Weights of a small audio frame classifier: 12.3M parameters.
Rows from block 5 of a small audio frame classifier, named by matrix and row number. Rows with one number within an expert belong to one neuron, the router's apart. Each number is 128 + 24 x the weight over its row's rms, rounded and kept within 0 to 255. All counts start at 0. Numbers have three digits each.
Before each expert's rows are labels from the 100 clips, of 14976, where the router gives the expert most weight on average: "strongest on" is what is common among them. Only what is clearly more common there than usual is listed. The data: synthesized solo parts of chorales (CocoChorales).
# router: router (model.blocks.5.mlp.router.weight, 4x320, trained with AdamW), inputs 160-319
# up: expert up (model.blocks.5.mlp.up, 4x320x320), inputs 160-319
# down: expert down (model.blocks.5.mlp.down, 4x320x320, transposed), outputs 160-319

# expert 3
strongest on: note A4; horn; oboe
router.3:167145110097116117065134129137156126146111160122090164123127089107071150131118148117088129117136135129120140113100116106125136162103116141118133168116144132139095112084076162124136123142102145128151083145144100100112157093145105162102133118068145148071115140106122135139157158106161100165193085157116125130140123116178135163093103129117147138136094184150080105129128171114138166158129139122151147100164108125122146137116132118144110097146120102074144133153105157116105098157163129
up.13:088180142133166174102140147131092108159115101117116107127115156160170096137142122132140135080179118154122112152122132183131109090144120111118137136158136115150160135132106132103119170124151140153119129107122117115128154108142139148163112115110074127121150146146131112105099142185098134170144150153142134136122143077131068099106097136195159137102139109109105093115106131070136164106111105104140147133151123120130157145143127080074152179108116117103118132121155166136106117127143131
down.13:102114140115143117071109150164143120097099117110127153128101102136129210162123114148120135115097122167114131138124103142162084123108124159107154132122123130118115116130169121130165166147117134111123118103129110180117072122133136117104142074118122112092120123122166106126138154181159116151163110114112150095142142122135145159131142117121146125124108106095101128135128079135131129128148134116076113126109147126145126131101153117121101076134153123161134115106111125147164133108131133
up.14:114138105121146153169097113162088162111120113147102126151129110128140137118078134148109091093132135151172126149142119102081094095106137075143107150137156153122122150127102134138096107084096107142152121126178154124084059083081140106147175138109112146145121148131137106109134179125164172135113120112121108119105135137113148123114131130117127107149111147127128165139105113105128126149098101139162137132098100137131075171155131181110107100114129138141108121135098144111101134170137095
down.14:169062152107097155124090149150132102112123116129104103155125111131095142098136145109106082153127108204072101161148154167168156120119110119131119137150147130095126132124196121140133128130102089121121121146143080152131145186151146133104101118120149108118121138123106130153154094154109152129141170144137090125137135164058089145128043119148136107137071150135139126128165117102084128138117100106140115169120131105126116144133105104121125149133142129147132138125111121097194109068142127
up.15:090161143106129121086117148130140110109095101125114118105113172138119159100080117096137152139114137163099103089107131144115107121131122155121153125162126089104153137110135133113143165164131104170172102145138147165133117099133099092097121151129091136103157126121163106105111155152156079133086096143113154168164137086110154123114133142135129149120135161156133103110143108059151123126104152136123108153131132143125129123148154151116121134045112121163148136110103114091181108152161145
down.15:107162120141112169203084123119131111117111154112125094156122137165121110139146154121142085111122160167131111184149164120118144123144102147139142157113121141183131113160122098065141102114121142182124108101174149116114130130117115127115095131067157117128113126121143134132134125162104143126133173135122166112118094142090126139150096127143110127157146115096109164146096136147151160128135156120109149103120113113135081131120177151128159122129150121109137097111139103105146144096123150
up.16:163168156122104080151094122106123127115148121108140150101142111132097106150178135166116103140090136107090130111151110111172098136081130104133158124126158119129098119108150200144128118121108139156102140128121142134113117141118125157171143093152159144139157145123162127123138126134158109080118130133116114173104124114129164121143131155115116161135118090170126117134068107156152139144125128188113116107126129121098111111105135120162134137153128097108180176082149090140132113120090138
down.16:112152170117128111096104127114121131137156122124150156151089134122102140105089125111125101114106099118137138091140155145151110129121136146197131088126138161083162158130123158123119144114105113150123103147124157157116116124086096087092137159204122134144125151137107198136148159120134138131110179134125118138154175117128123125112100125109141131134163150106152136109111128100141154119134081136141118111144146109124137140143084114110108160083129111147145154149128122148113152104102161
up.17:145126115132153128116160106124118147076146142124128119191143109146138173166116120119165091140167148126156158114111120129152114121136102101094119116145119134132101111102114106139152135113121126132106104086132196130145133157128132138137108109121164115072145125117171153136112092158149178136123090104085108132111092163154120102153135149125143121152132142088128148104143139124146180151159095120125111188100086139171094128120129124125136107082159100068071181134121151147048125105174128
down.17:132093170158124122164126146107117129163136101140096133151112120112111126053155126120078194120109095147100124167145133149155153114143135154147118120122112116110152144125106140112155119112161171148143140112150099115143135079191074133112114112110122136197132112115077099117122124107129129115127133133136138124130109041092090124145163139105127100150147124067151154122083107122165107127140094126093169104141143068136144150118145111163130164117130175161138127144125141120188116131141146
up.18:143085178117143141122097107134104134109153118120128083144084153122131140124136138124143138144131093149098100147117111134118127091138148139123103133109105173141130144155130137118106112110146098112105168119113115101181133138112156160134076168131129109177083137099114150165119137124136190137122142137121092116096146139150114128133137122113090133091151190115129128114111081131092185142146113162097125160108146142103076131120107191128129132122100125119146134124122136114120148106116137
down.18:143115082133139107117131129167117123130135101111131106118141133132130125111131116122113126115106134122104095086122121131124136116144090178113115155141118143122126115131100138109126122140117134079125145119118134165092186159153168128119146095056144132137128124130138179127126128123132120138146145121137108124127080125218109119122123114153102120100106161103103115123096117078140111108127106120134122145136133126132110103135100220132127089154126140135122103156148222156112125119107139
up.19:114101161102106145095101171136131124129122117102100160150142150071128096114126114142134143181158130092142110088126162175144134106149129150111139097163151158118120114109137157144108073157103117101112168135144136142104139089123151125150146129137158118139152130109130158119117104114143111123097144110151158144125097117129157117146155162119116147120121138154090112153133167100081128125147141099123105160135140163169111092128166098143115105127114148092171138121117145141150138122154102
down.19:100147089123146113156183164195124121151078098113095125105114138120130065159119129114107146096123166131104131122114106127115127094118077129116081155112148123133089108116135168149140140124128121112147139159177126139104146109145112108103106144149094130101117117138128144115106110153161123130137133129106109127120176112129101143129157119121139149143097114144184112107146131149088137130129117159152124124120139159123098140109103111120108155112136116053125170137151121102093120149119125
up.20:110148137172144125137126135142155111148113091121122097132100088091105102145132104189149153106141118088150114107130155168113140144157116116117114101121093135117105142138127138129097130139114114131092094114104122149145158113147136177163104127133111144161111090131151162136112177115115114111097137151104109182119086083135121180144076133148103165128126153130167121126126119122083143122101134112149127126065124114113106112114123153124110139156118139120141163141124188143162094078123077
down.20:147162083118131146053109138179141160087161118118158142143116104153093158147084094118138196125088097158170147139105116101104139139103142123110164090117140129135145142129121136124152114132129148085124135112133120103127124128106133109067185147128100125090109092134129154125146128123127132145145125144097164107120158157148130117108123115095145099117155130085133122111146160116141137137138109131085124154131150143109132103127140136125129122134111124134116138159128147137088129085144116
up.21:093158126136128130102134154112174095080163071114113106153130095127155112107161138144121129147077102162118129166108146132128114122107151139143121129131108126128106133157166123140089147120147114126102112095145121181177129108126096135189098139160153131136139138108147138097123127126163116149134113087132146125142082169144146148138142149112140148128091118166150142120128137117097178122157123052127100164135143161123115161102130097114159074112126119140138112128100116161072122126122115
down.21:152119110104123118115138145107122123162075126170103150133128132164129124140086136125145193141153163092141111126104114108114093100126128094118126117149115133117113095114132104118139135138123124119126176128088103112120137150144147151070205132172151107137122111148133115112132117099085118151148105116151124110113083144127153136124100123102134141096120157153116127148140116161148129126137120172138138119127131097112149129150079079118126087112173142122121093097110142169160136127127137
up.22:156147095098122140129094114159177125151122163157131135101124152107142110138122131118123146123131102120100145119140162120131134107123105100113104157126156128129127140125129108116139183119134129148166175100122152121146182115133116076110156190155140132071115145146104146105141127154147177147094126121103106122093122140108139108126121072150119135125118102093118136187077132133097172151140127129144160156137120105118183105099118106170116126127133134114117149153098179179144174138157129
down.22:093069096149109166165101148125098104134148127112150148122127147143105113110136130153117167151149114081136146163133134134126110105115081103088176162123160145119119133139100112123098151127115146098137148174150110133123093111111096110179110115122139110130136119120144123145131149125146133117107119101163155142139151138106136162126083144096167083077153111102175120156149102134100137110099149156093147100118148151140103105124101148133081091107130126208110155142140134114128126151097128
up.23:155140172164111114068134104134143140123115164149109148160092131144106130107139076115121119129135117125130143067079127118110128128153134155133163120086111153119130142127146126104139124154139118087141128113121097142127115128151111104153134149036159138130146140146106178141107158121120136133098135118164117107117150092165176097134109118120060124118149135094127089135099052095108139156175104121132156116162130112105111125126130148157162140135091098143117163143127138112098123125112094
down.23:088096127104135124145124151126115116136139138097097128122142119126130155156095125104128107131125124098164147105114129083165112105134090129116098199132133105128131119136123125109150143135121143131129086135119124109106133056155129174128102133155128153139125168112105126121127093129120137131152072150096140122135152144181130131148072119107116145144160156076099119124130084090141113159124095105177148112118142144138091132121126166099133120123138098179118126147155117123130140102152122
up.24:149156115122113089145122124103051091118113107127135163130159154157124138148167126122139136113103141106161146148119134109126077160137141055146095120137137144161123127136144102112145142139105127128127132124146145133098147135116128147129128126172117125100154114125094098130100134127155137094095142110131135126122137140139150164134133127189122152129105122159154111133105166159121149124087094098174130123118122186161108138141130103118144155087096105096121121056131129148156107122126131
down.24:125118137104122106138108148164124124142100119102147104159111132086109189112122144146125116109134140065134110168166123160092130126140071145096137099121116126145090124136203136071145104132129128155130114097143151092120132132139109141187105142107142123224119139110158179125142115124114117143158108139132139106102133089098110137113110128122108119093137093155106186129116169098098136144117125083094109128134122098140177127137124109118154084154094148122159116121122153139092110130165110
up.25:151147088105143137136104140148143146086082153168119151138126108103140089132154157145121134130097118104148111102131106072103133139139096143097148117113083125133118168160121158128145162124158131098100171111118103142104153131152141185136101120098100118082131151134105115133075149140100095164142109128114087140132145136137106126143136121101129172101099129127172137135079145144114108120093157134174145083096127148150136133179172145118122141159119100077112095143161123143123128145142104
down.25:159098097091097120115130135092142190149105074135144101101133148161106090122111089122150146123125107101109112170145122099142135109109102129164106168125149134119155129123088102122120134120110102099121116114132138087146104061113120139103165097188143140180117141148096123118131128167134120134135102125118077151127128132150108133134112134109148134099234135109136140120134127136134148118149109136094100179096116083128110140132100105116092075126149158096161161111131152121152083082125126

# expert 0
strongest on: note B4
router.0:093126105125129133132127132144101096123149100139182144143137148145108129144153115139141138148149112160141086158139132130107158109144109106130099100160115088160168150143143142126137130083101100130122143124162120142156122143139146130110152154116136104140139106056140100118141109115105127128088187115103111155154135126100146108139115168168113084102087124092166148112149099134128062076130103144126087137114162076121101099148103098130149101112133148145118100108136092158157131092078146
up.13:109093116117140095146127119123138119102107149122158174113151122106124144143125101109164106134079158115113136125108134094127126133145131088106089112129134147130125115147086147148142177134141102173141141116092101125119111125034210123085160117143142118136156163116100131132107110120147150137103140121145125098148121100091159147138112126148105148127145105128144118146112137129127120110148130141160128131078165151119131108128130117105093160158174106133129102127103160152127044147125086
down.13:161139105136113099172137106081119150101116128108117120130109097145083129132103133133120142164159135100122144117145069108168138089122136184120130176127109104129127126145103134125123134147134111115122101093107080126132153161117108157123126152186135155105146136129107182144113131142154160139155149131127111122103053088120188117125072124155134145154120131111135108154090102177147127144135121092196141136116129135140091109125140157126165104122119120155149126151141122136102106144173119
up.14:144147155165141124152095186145157167137058094146114156117142155074120129091134099110112136118157086126150131102159112148119137149123125148143170097121128086112114103131181094110119150159139086105141148160124086103130137112122115149111070124156130115130132104149155139154097137164164115136166141142118137145101108115100118156144151101113125106147118140139101147099093125168138129139130098105081136129138085094106123113101154146114124118131160195146130130134120126197111108139107093
down.14:120139149155130150123138121097141118127149102104156145113145132128116164146161118137142146140122160111096127127122136087122114120106151115088127121131125143140072100118112134133162097120128096118143149085059110126144096109086128144079121209143152110147135150107145140123108131108094121137103085152127121142111147121165105129108098118149135158131177128135090139135143100106131085130124102080125147140143131139137101154128119132086194154126105101125145142108157143105146123091101140
up.15:106112141112173164136121127135092153088127144141118122134128134164156116165164119090181106164117131128128129165125123125126108162097141115100111131142145134148108078088121109161116171111153149164141114146141180173145160166116173151147134084142140128101125126132150147130138109132115092144124136106138107093110092134113134093165149131126132103117177133124120186098123125150132146102090121128104137148148120117150084126122170098117094098139115195111104131137119115106140159130099144
down.15:132157101119131082140089108088105121166126115133114119157150131106137117131104125125099112125108137129076109089107149135174117104144140084106151097146120158159128127123124136093135136133123128129118125103136153140122147123134162100121179137102144126155121140119115122158107119131119107121104142144133126160088149151144103122135173140144129116140137117149113140136114114081090131110136140095098140121130105143135123134139112193153119113102104052099170147104091178145092144177182137
up.16:118147132096144121176153066115110116134119128128132128132138143088136084143146140148162151137114132064153097104131139122113112127135125111142144151159112109148148116156147113152139165132123100169116159142181129157128120171122146063104145102158141130108160116128108106113160162126080158129147132133139165159164121120131102134111099123125157135123127132122110080140133130110109094153107145133114105129128162184139122078099091089126106082144105078169144126148101115129094128092100105
down.16:192127079127111152140125123145117132119180132138110123105115131085166110098086096147120106160125073155095128161137130107079107147136142116099156183152107141134145134130058132112113160130120121121132168128130135136155114139108119102130116137142115106088129134116129125113129126124118129142113115135116137155110133133153131115123085130124120111116113162141141136131114125112131145138129081124144137106122133126125166131110152164125142087127092177150122104169122117094188137183094130
up.17:107135106104141145161119127147136108149099163136130101131110097126111145127068120115161110115140102080127088137171111082127095111096127159146173111121152139098118096139135120149098111135136086134137166136150130126131130162164129124130150110125135130120129115143110135120131113132136153113125116110090110126135116167108155138116122143085150097170122117109082096184132157174117128135113135098097141142181114127128134146091141153101150103171165155130116101103150131147150153127137105
down.17:116104122102129096111109136097121105124185142140152138122139114068113149127066123150114168146115137157145155115149158144119138140112138106103117118157145132159120141135115108085118157113122138121122153088160133114136119129124116158109136130183162169146121121153117129127121134119073144136184159125114093128113147084114094124123079130147129137107128087153118162126110170098154109120102103123123150139126128156124095137136159088134070142091189100173115120195179102139192139150158149
up.18:094094147090111108126095130088059142111148104142099144091128121138092092143114136114105081154122137113111148141126146145150130127129164097151137120133155094112094114112160138136091131106138139135138095163097127157116174131118093160157136148080128150137096118126118104122090123157150175133107114125104123132127145138140154116110145121127127155132157083184112188164140157141085132138120146137138140075137118114124115143184103146100136091114176122097113118150106094120111118096141118
down.18:149144093122148160116140130164128159185095125102115134134126127113124123102117110092075114133094103152162142131090120110066123117126109098158208127155111148126128130122143108143123107131117074113115112129142130110161116122109167134130153047131159145111129118150142093110139137144098125120145200129092091144132131118106140126163119114119139126149109129109134151133187149077127111125149101138124133130125117149122127121148174145104109184090103099131101113101139130139116135163141136
up.19:138068098132115100119096180108192116140140122141138168163100152134105138092108124151138108091119146097095122118153132130116160123115117092116166145129107088097112126141134121138131163119105118068148144108148139131142145116132118106121176181116150120152137106110158122106133145164085141122125158134153162117125142141121140072104076141145130107084130143150153068084097165131119132128149108095179131082119133141149151073070173088098135101134139139103153126135106128143118159122111167
down.19:067113139145121153159121114161118160137150090134110097111133115136133119112105113173116183164152110143134121162141103115101154139120143189137112139148126119117139142111183133133151079120133100138132150137134117086082141148136140141150078123107115141115112129133145112099109170118115101119120120140157142128165158119174117127101160127148102135107155138136139150109141171096156137124154110196126165148141129126143092136141144146172118200118122111155131106125090156107124139097139152
up.20:161102074131148117139144145174147163112116114133131122167092131099130131133082179129131113150084165114102088122131118095112193135137119150104157155119148110108116108147108133145157128139159125132126143126111132095149111133125137143102152118117091121154136080181132167126115102152184149140134068134100090101120122112103097144123115120122145121078129120093131126139142133137090140090172112157109125138125159140153119132113097153144139149131167125116147132151118090130073139131115100
down.20:144146142128107133139068121084130133146154138074135170164128108107160165134159112128113123139151099106132124129109119094152147124123097114169136099145156163207125125130154138153138127110113162155150142142133116148136142115153118133110168155125125118160106124128129158123143081067105103147084181109127101122118127119173182121118092130148139137114118106159126113133129121086145097116148113128134155224099107135115106136121130171144102120135134157147108158128151140116140126127114110
up.21:124156119111127129115155145108082120121115146125132155146135118119123131161120149156124155123122106104146090133121161120124243146188148140111165157172096130143138152127115169116135157092121118066098107131129154081132082086105137097135140114097095123113127112100127133145109141142121144115115135132116156126126144101099109151114121123124169134161100111145140155151129117069140120113135137088104094120103122132165105094122154154083144135100123092132131123119093136151112129141144137
down.21:122182095109107123140145133143127136144124129155132119167108112158120103142163125102130127148123147152113120146131154116106057146105117091112079108134127137172134148140116117151127100114142141093119122133131093140152139145126148133104098119105140150167139099107147126113105119097103125119117177126130132132126117206133126134154159124114132097146141121128106167136114143020110114136136174130132125125133138156157111126146094159111146132094113162111151105107129165166140148135109111
up.22:151129106111161103139144193108117122153096143143101116105174106151125092153095137162116160109080102131105149104100132134128078120106149141103109141139165103118120159135150129137121130140074109108133101115105112150139179146122121115166117149129135120123100123100154156143147133131154109176102131107158131158130135135154099116132133126150111095123139145149155081100086114096144134122078147081144170140129127105113112129118151133146120145144141163142090121133141112087171161124139155
down.22:092122184136129099079122133122129076107131068162096127147146141121100124122149109140132139121154149137093115071138143144152103124111161180139083142118134151131121130151151127137081122153165095174131104154124134086134118148109101130121163132132155125174114113156160082131129143170133119107119135147136173127127064104101129129126132126146101127127129148130138118111121111148115114114139141214125094082127138129112163124137110137092124140062127113143123129129099162076080116146085138
up.23:139140087098108121130137121145208146129107124141153084142149140104096107190128154125146151142110136126082127149082140096120153127136144175138164137129142175106140170168098134118160098128156166122099097176154114122134128114139132168140094107115190103139102132148084129169125123166123136142117148121150140145151139147115124184131107116076125102128134100133129119127079115122126129124127158138145139105096116156117102142150093104162128145125123169132116146083132082108093116109165148
down.23:128127150129138091117153131146130130096101089113105127089138133126130135108148135104142113136128150111133109064120136130128148117107114103105097106104146109150142093126118118138106099135141188078123145121147097101152119117064115145206140163150128106131129138138123085149147124094140092118126111136118117138127137104121101133103103130148096137110145163143140157119129178143114122111130125133131080146122109124114123131126157158139106076140124118118146140125136152103148160168085134
up.24:102079132148126122120100083125158116107072122180142126126118137110150135122139131130133120117131105147146095166097097098151150176122114129095157139133088145100146120098110138055117156149123122117116120104101133152150094134179115139128108147169145182137110101145105155137128100136125126124139132149116125084127134155128156115123155146119139090103126140137098105102118140074156131141081124126173172101165103155117110183123146136098138137106143136144124143181130142124101120101130096
down.24:149164125171119127183173123140134145138174085137144130152120133120117167114127117147117139148113074164108120110165129127145118124129196130129105112115122147128117161136130119154135116121117159136122124117059114120126162157137139118100164056129113111104135142126113129150070135144092127127149137118112121120133163133110140130122166121133113101125093108152117140103125157171136124132124104090117095152123157120116066116117130063130153111150156068173109133143157108112138124116139134
up.25:123131137123132152113127120136137108155117089142114103091151092121124172172101112100183158137184128127175113092109135141132133109118135133114233131135142142152125113122134137131151138141093145087150124094107160121109083119104143134088120124140148123119140094138123100154109099125121136106154146153112167129127174127134164081120105141134139109111154138096158116112099123087129090176125122096150099119133158117128125118077154140149168148143099108091099170132150135145131134108068150
down.25:111123121111099150143156140128124152113159160081108127093127116128120071080146125150126146105145070107109128154122070133180115122136120113149127091142133127122120154129171121127133088142120092088119154118106135104150150128135123186098093125117144138102113114103134124123127144109096132121099128120128146118137137100110153131138135136123123138095166115096132148153106140126122156112122117111165118129125141154137063126137086133128082127135133117188163071113117113111074111148133135

# expert 2
strongest on: note D4; trombone
router.2:118126109111170191197136093147116140146143097111100118120090158134199127121144154117123104126147135158129151156122137119129114118116115153142111123098096115130122140111185095148154120149203130146105132117097130107175113155102131117132161143174154154134102163167118120088120122121134134100098125145147147137080117119123077123113138118116123107148153134141153126107147106133136139150124154125141132135159167158121152158104128117090124144134128124132092095138161143105136144110152104
up.13:165135115105140129111100167110121141101123123140136128168150165111128087105128155144149143117097117118145111096151108127136114107113134135120108089143136120109137163120077127130097149168170128117094130103120113091134155137125103125116103132160099118080120158154137168109101109138075171131110112143095164141127108127123095148133119111108103111126134159151140120150190134125117119127080153120083139138118143121099101184141172139125124115141152157066100089100125135134210163138120150
down.13:119087073151135144117132116125137145134149131140162157138126122129113151116148117136136143131159108130170126155142192157126092138134177088111153079136139138172108148130191114159127112131104121109131114119105142113141132116159091123141100094128121121156123108119119092162108140115144118135130115134122153143112134118106119131134140132157141129133094109154145102097133132092120117133135111127099106155125116111107154127126120154115146120141137100170133162140128140145126139129102132
up.14:143155125100098110134079143118127145131166150140111126150138138107121128113086121145123126146077119200096131153130115131142114127137097130144138133149105094119126129125159117091151116087112139204123129115122162156127131114121128102126129161132124112184112090142129122144137117103172135141156137102092064115125131125131123146118107119095154115123110132134100142156159139081110103118146149094099122146119128144157080134148135149119160081116111161141126195133120154146102113100136136
down.14:122098138122145149128120112135121132146175107125152140124122136138121153129122117146128127127118143113130167172140128103092159119138115116110166117111129124164125143146091133138116106116139102190136106134075103090164130130168092103080132119139117126111110153113080147120131118106102149142125122134115132118119148117168108120140205121129121120147144111150127155150081162173166127125121137054142136129135132092124104116128117154161167147141121141189137115159136097106133116102113115
up.15:107160133112118145104168165143120143083067105112129112113100154161142137096130123131141148153124139119142081090125178095128157142138117113116131122151124111124124116136133133087108143097155138140115142127091116129098126158131141139103065152102132090093113162104149103138110166123159158113125117142165079113151132110085102094126135117100140106119140135157106154103140111141108114146113150131103133140133122158135107110078129152113107136120126172164134129150090109140120128129115121
down.15:126077109131131117184111122138135151162103115082141121111110093086121135129123129124125122144132162095120113138112158118125133174115184079109074136095127149136107126149152139153129140117132185115131154129168129119146131071088121112072113181161179135207130154135105110152132122170144135128151148111142107096130115109090139131098147122120126163094136119093089147129087083131123130111119128199115125127164130089118162163126138084105167122139134123106122150136123124142135138108120124
up.16:136103140105111164150107157210166095163092119118125150114081153152159154145133136141113146117127173110151100134129126119168141129116133138129120116139097142161104106124130093122107103099140133110106164111131097148142132125110135134117126103124102165096109123129120119132118158149125121140174124124126093143128117097109109095133152110126140141121076122137111073123123138119125142108159127165165133135136163147135139128140083152141081148156145118128154108139122149080144118103120109
down.16:144031132119119131188151106140124155122084134106160123114136101130136153112167130112130143132117141171116103159119067119117138142124108105118121118142141117139124142139143107126137094151128104145106145128133100140119151115095135162109166124166168100142126110123124142142152113139110138133117160118118118144149140152132142127124119127091142147139159164113128141124098122151128151123141159096114118098127123105144159128138148130138107150106112111115118026098159112158127128147115126
up.17:098122142153163178125137119119131074146121158148170124197133122153173117164138113124145098123108088111159103153160093127133151125128147148111155123130150205143124115154118126138120144131172115149120142123101155131094109134151091104102169111082107124128132125099134145123094114154175157120148116121129129106107112137104141073122150152135127155105144127136105113126160139134116079134104096073107131094121084132163025133090115150116112120155133139148112125136157135122114097117096111
down.17:123070093127131114122119142106147137141158140168101122134126137127114114079139117127168150112122152113097111088090088151104139171117133134125150158136126121107136114146156139121163131120135108126130118188115134091139119160127140102110111135110136077126117113148143102162119160147105133137110109142130107131107134127130133152125143121114121100099135088102130130138152078163166131122126117179134099159128121108134150116144125149175117074105116127144146157138128161130131126148117112
up.18:117151109135146165130106135125113130111097177114094109133139144126137132113093128098092071148181126159137110118104096108096099138153089063152160127126101132112096145122145114152136125167115161133084165158140115147101147137189128176134106121135130100105137171129131138111141140114108079146096089094141129121121121141143144142094135109129102114148095140103106126113143158152106143117124145111123125137117112133125107121104118138151134133127127098129118170191132165145140125137130099
down.18:142154179143110128133146144126148124154170098095189121114126106128117169158066133111134163107093138075096137103174129149109112126111160127116115169106127138096129131135134123107129112133129152121144113085104127112091101121067147128136129087110130152172133115121130089131100140124130129117140153127140151132132147107080117133119066123144118120121145112139115106123127159103146164141115177206129134114108115104130164140123068130124118128106126205142130138089125149104099148114133119
up.19:168144159140124141127124132133137116122112081129165112124153160139135114110123122137107163167127121118133151092120136133131113142141124150138084131102093123121129117096173177127122094113111117106143127146106088114144116158119095178141109120161166149148145108133148104126144140155083155098123119112144095120096144107187160135160162127126155147143094123090103111156140160117122124150118129142137157179117124158150147130158132107139150184136114114230136091127148119099123095163083132
down.19:145117046173109143163132140110139138085180166126154091124120137081108129151131134087126156105175148126125111120125145126157073130121074107136083136140120112121139156141105123132127157133128146126094145148120123126151134144149118099063137128099135132098126155101119116140116124157173133112109129118109167160124112128070118137081123135123136163142111136132121121112100151130136119133109062130079142135108144125132113117123129129097166131102126098083139092130127121145156108113150121
up.20:122125154145113082105112139085112134106142088121133144116089163119142161095121131107101154139117157163118127113108142123121154134125163144095128145142123163137144113139130128146133122139169135128116166120148140087113115107137156175107129119128102102163091137099124151174143112103073120124146094100143089106149142126124114120107153136156097161152139125119128143145112147101123140141083147150181108117115104127159125125135112101129097107189112157121170100142121139119104133105152158
down.20:114122106127138188088137159146124112121101150117156112126160148138148136047102130104130164140143105074124146142144121115117104126138141120106181162134161148115135128122155148154127116118150135166126141150099130141135126124144119147158181135135143115060136109142142131142141133151097129139126128134134128121123159120137147122107189134139140112100165118142087110144130149139118130112157136099158126109138088130149106124122094127152120175107136090135130090152137120122122138150097116
up.21:141135178118119094145109143183128132128135125136167114139133121137127088118159136139133085122126132086126118109153137112131145123158127113125108141122119120128162144127180142150151132133118099129150093130107135097143103103086112129138142127119135159122126143125077152150127153115125129071106134097144160128131172105172114120114184108125135172122148144185106151134079133161090128094140105138103128132132127148138128134162157186138139087102164122121079138108145130115135120116134174
down.21:113089103108145155082140139075138125124104101135142138075111101137075134167113115123091136119150116155167146138189129128169127124124089094121106113147138144175122117136115133091153150124120144177119121132127149118147133128185155116111130079147131140089116113116150114150123092170151128147140084128099193155148109170173167136155092142124133128076119123084117112152137145121121118141116167084121161173138150118129134124136121111132080085127075096093155139102133089127160130073132123
up.22:151092143091098092122113099096144099179099146157089106119140115112132111129094109121142104086131110144134128093117144109177154117102163103139152129107117123123117155133114093119177128101148122079100142102090101113112141095112136085121107140134153166160125118163095137105132139146159157125115094118151125155132101142152120083134108133149077119133139121131129145118089115167144094106117096127111134144111174122146169106139170133150112171130132141141117152158102139094146124095099153
down.22:152133133113116097143140122155124167143193107141167109128130143113132153101138118145115129160126149128132114180125112120155135115102111125151139148136111124087129109125140119135149129121126112107130160114137143111118121131131120098139144084149091140121147089128137096109143133135109132150128151104124175127134165104171164125135137122134116111148111148125120118140135105150105102140137090088118162095107131153163149133128081129107159075151176131124118112109131051190097145164153121
up.23:149161175122147118129100140162136125112116100129121107121157142078117145097122164096146139150113122139109131061108136143123130158143094161120117091108095095143154121143132116110156141157155132112176107121168115125164150144095115146115139173148107106107156138126125105086134128134159099178142130141116146116100072117136084157159130119124137128100170140112081151144118173115100107107106174166078155151103149102121123159152181159123161157090110157169120116134126131125152087122121150
down.23:097120136126140137150120115113146132144109160139096152104115107146140155121170122126127123158120153107148118128129143143171121102127131086144108125167129124168088142121128140143141140122111082175144138131124129136161098154129131090102085154140173099197109105153108115128122086152142148118130102122147110100132193110127137142125113126145113141130082125138129137112097105142108103129129105082132162160126115094114143123121095099165115091142120142134117171192135092106137142125143125
up.24:114154128132104121134098172113139085108123120099124108111135143093128106095127134142171123131113116102120138098151142095110117170125125134103130118115109127110116149145094122107092134166149123121152137110106107138132137118105171102152080120116118156157129143131170119145163106108109171107100142126148131121119116109195093153078159151113110154154122102134095115111091058117128132123115124182151102143111184144154142110131138176127154174125120122151138102131098147146106134137160084
down.24:138144049138116146120129121125149143145154134139122109135113109178127125138179118093119191123105131136130115192148158131142110125137145104140145115164141127108138136142154124132124152118159118090122107167123114116109101121134128124130143121125135136103140111172081060126163138068141129127135157149118169112125103110025166114112142134120106132157125129220129126118110061171178145124113111115119142127123101106133144114134083085092070078131137142094105106106142085133093119133139133
up.25:139142150123110112096093089089180121172114132184114101121142157112156170166145127126099162108164120120127148060112126099105137095114137137132119120122099111101133124128108079140167157140140147150153170140087168119114150154104120123128112136119118100125144176126127120150120111110152143077097121112134095144135095108121145110166111127154138114101135126176129126145120085119112116134129099138074118131122092131164148125124131154130089150122094083106119133151160140120150114135149109
down.25:117102101079127140154138105136126084128093121115126190058144125089129185107120136104119106120119129108132123206146127082111120136136103126089053139158132136145123127118100162139137151123140144122138142127148169117151103122129114127071132166091130133090125142134107123139146112153136134138114125134115171117135137101154157127143161128102104150160111160098107147126060091136150104123124133108139128116117152111110113130114175133117171125117117142182107091102137133114131136139100134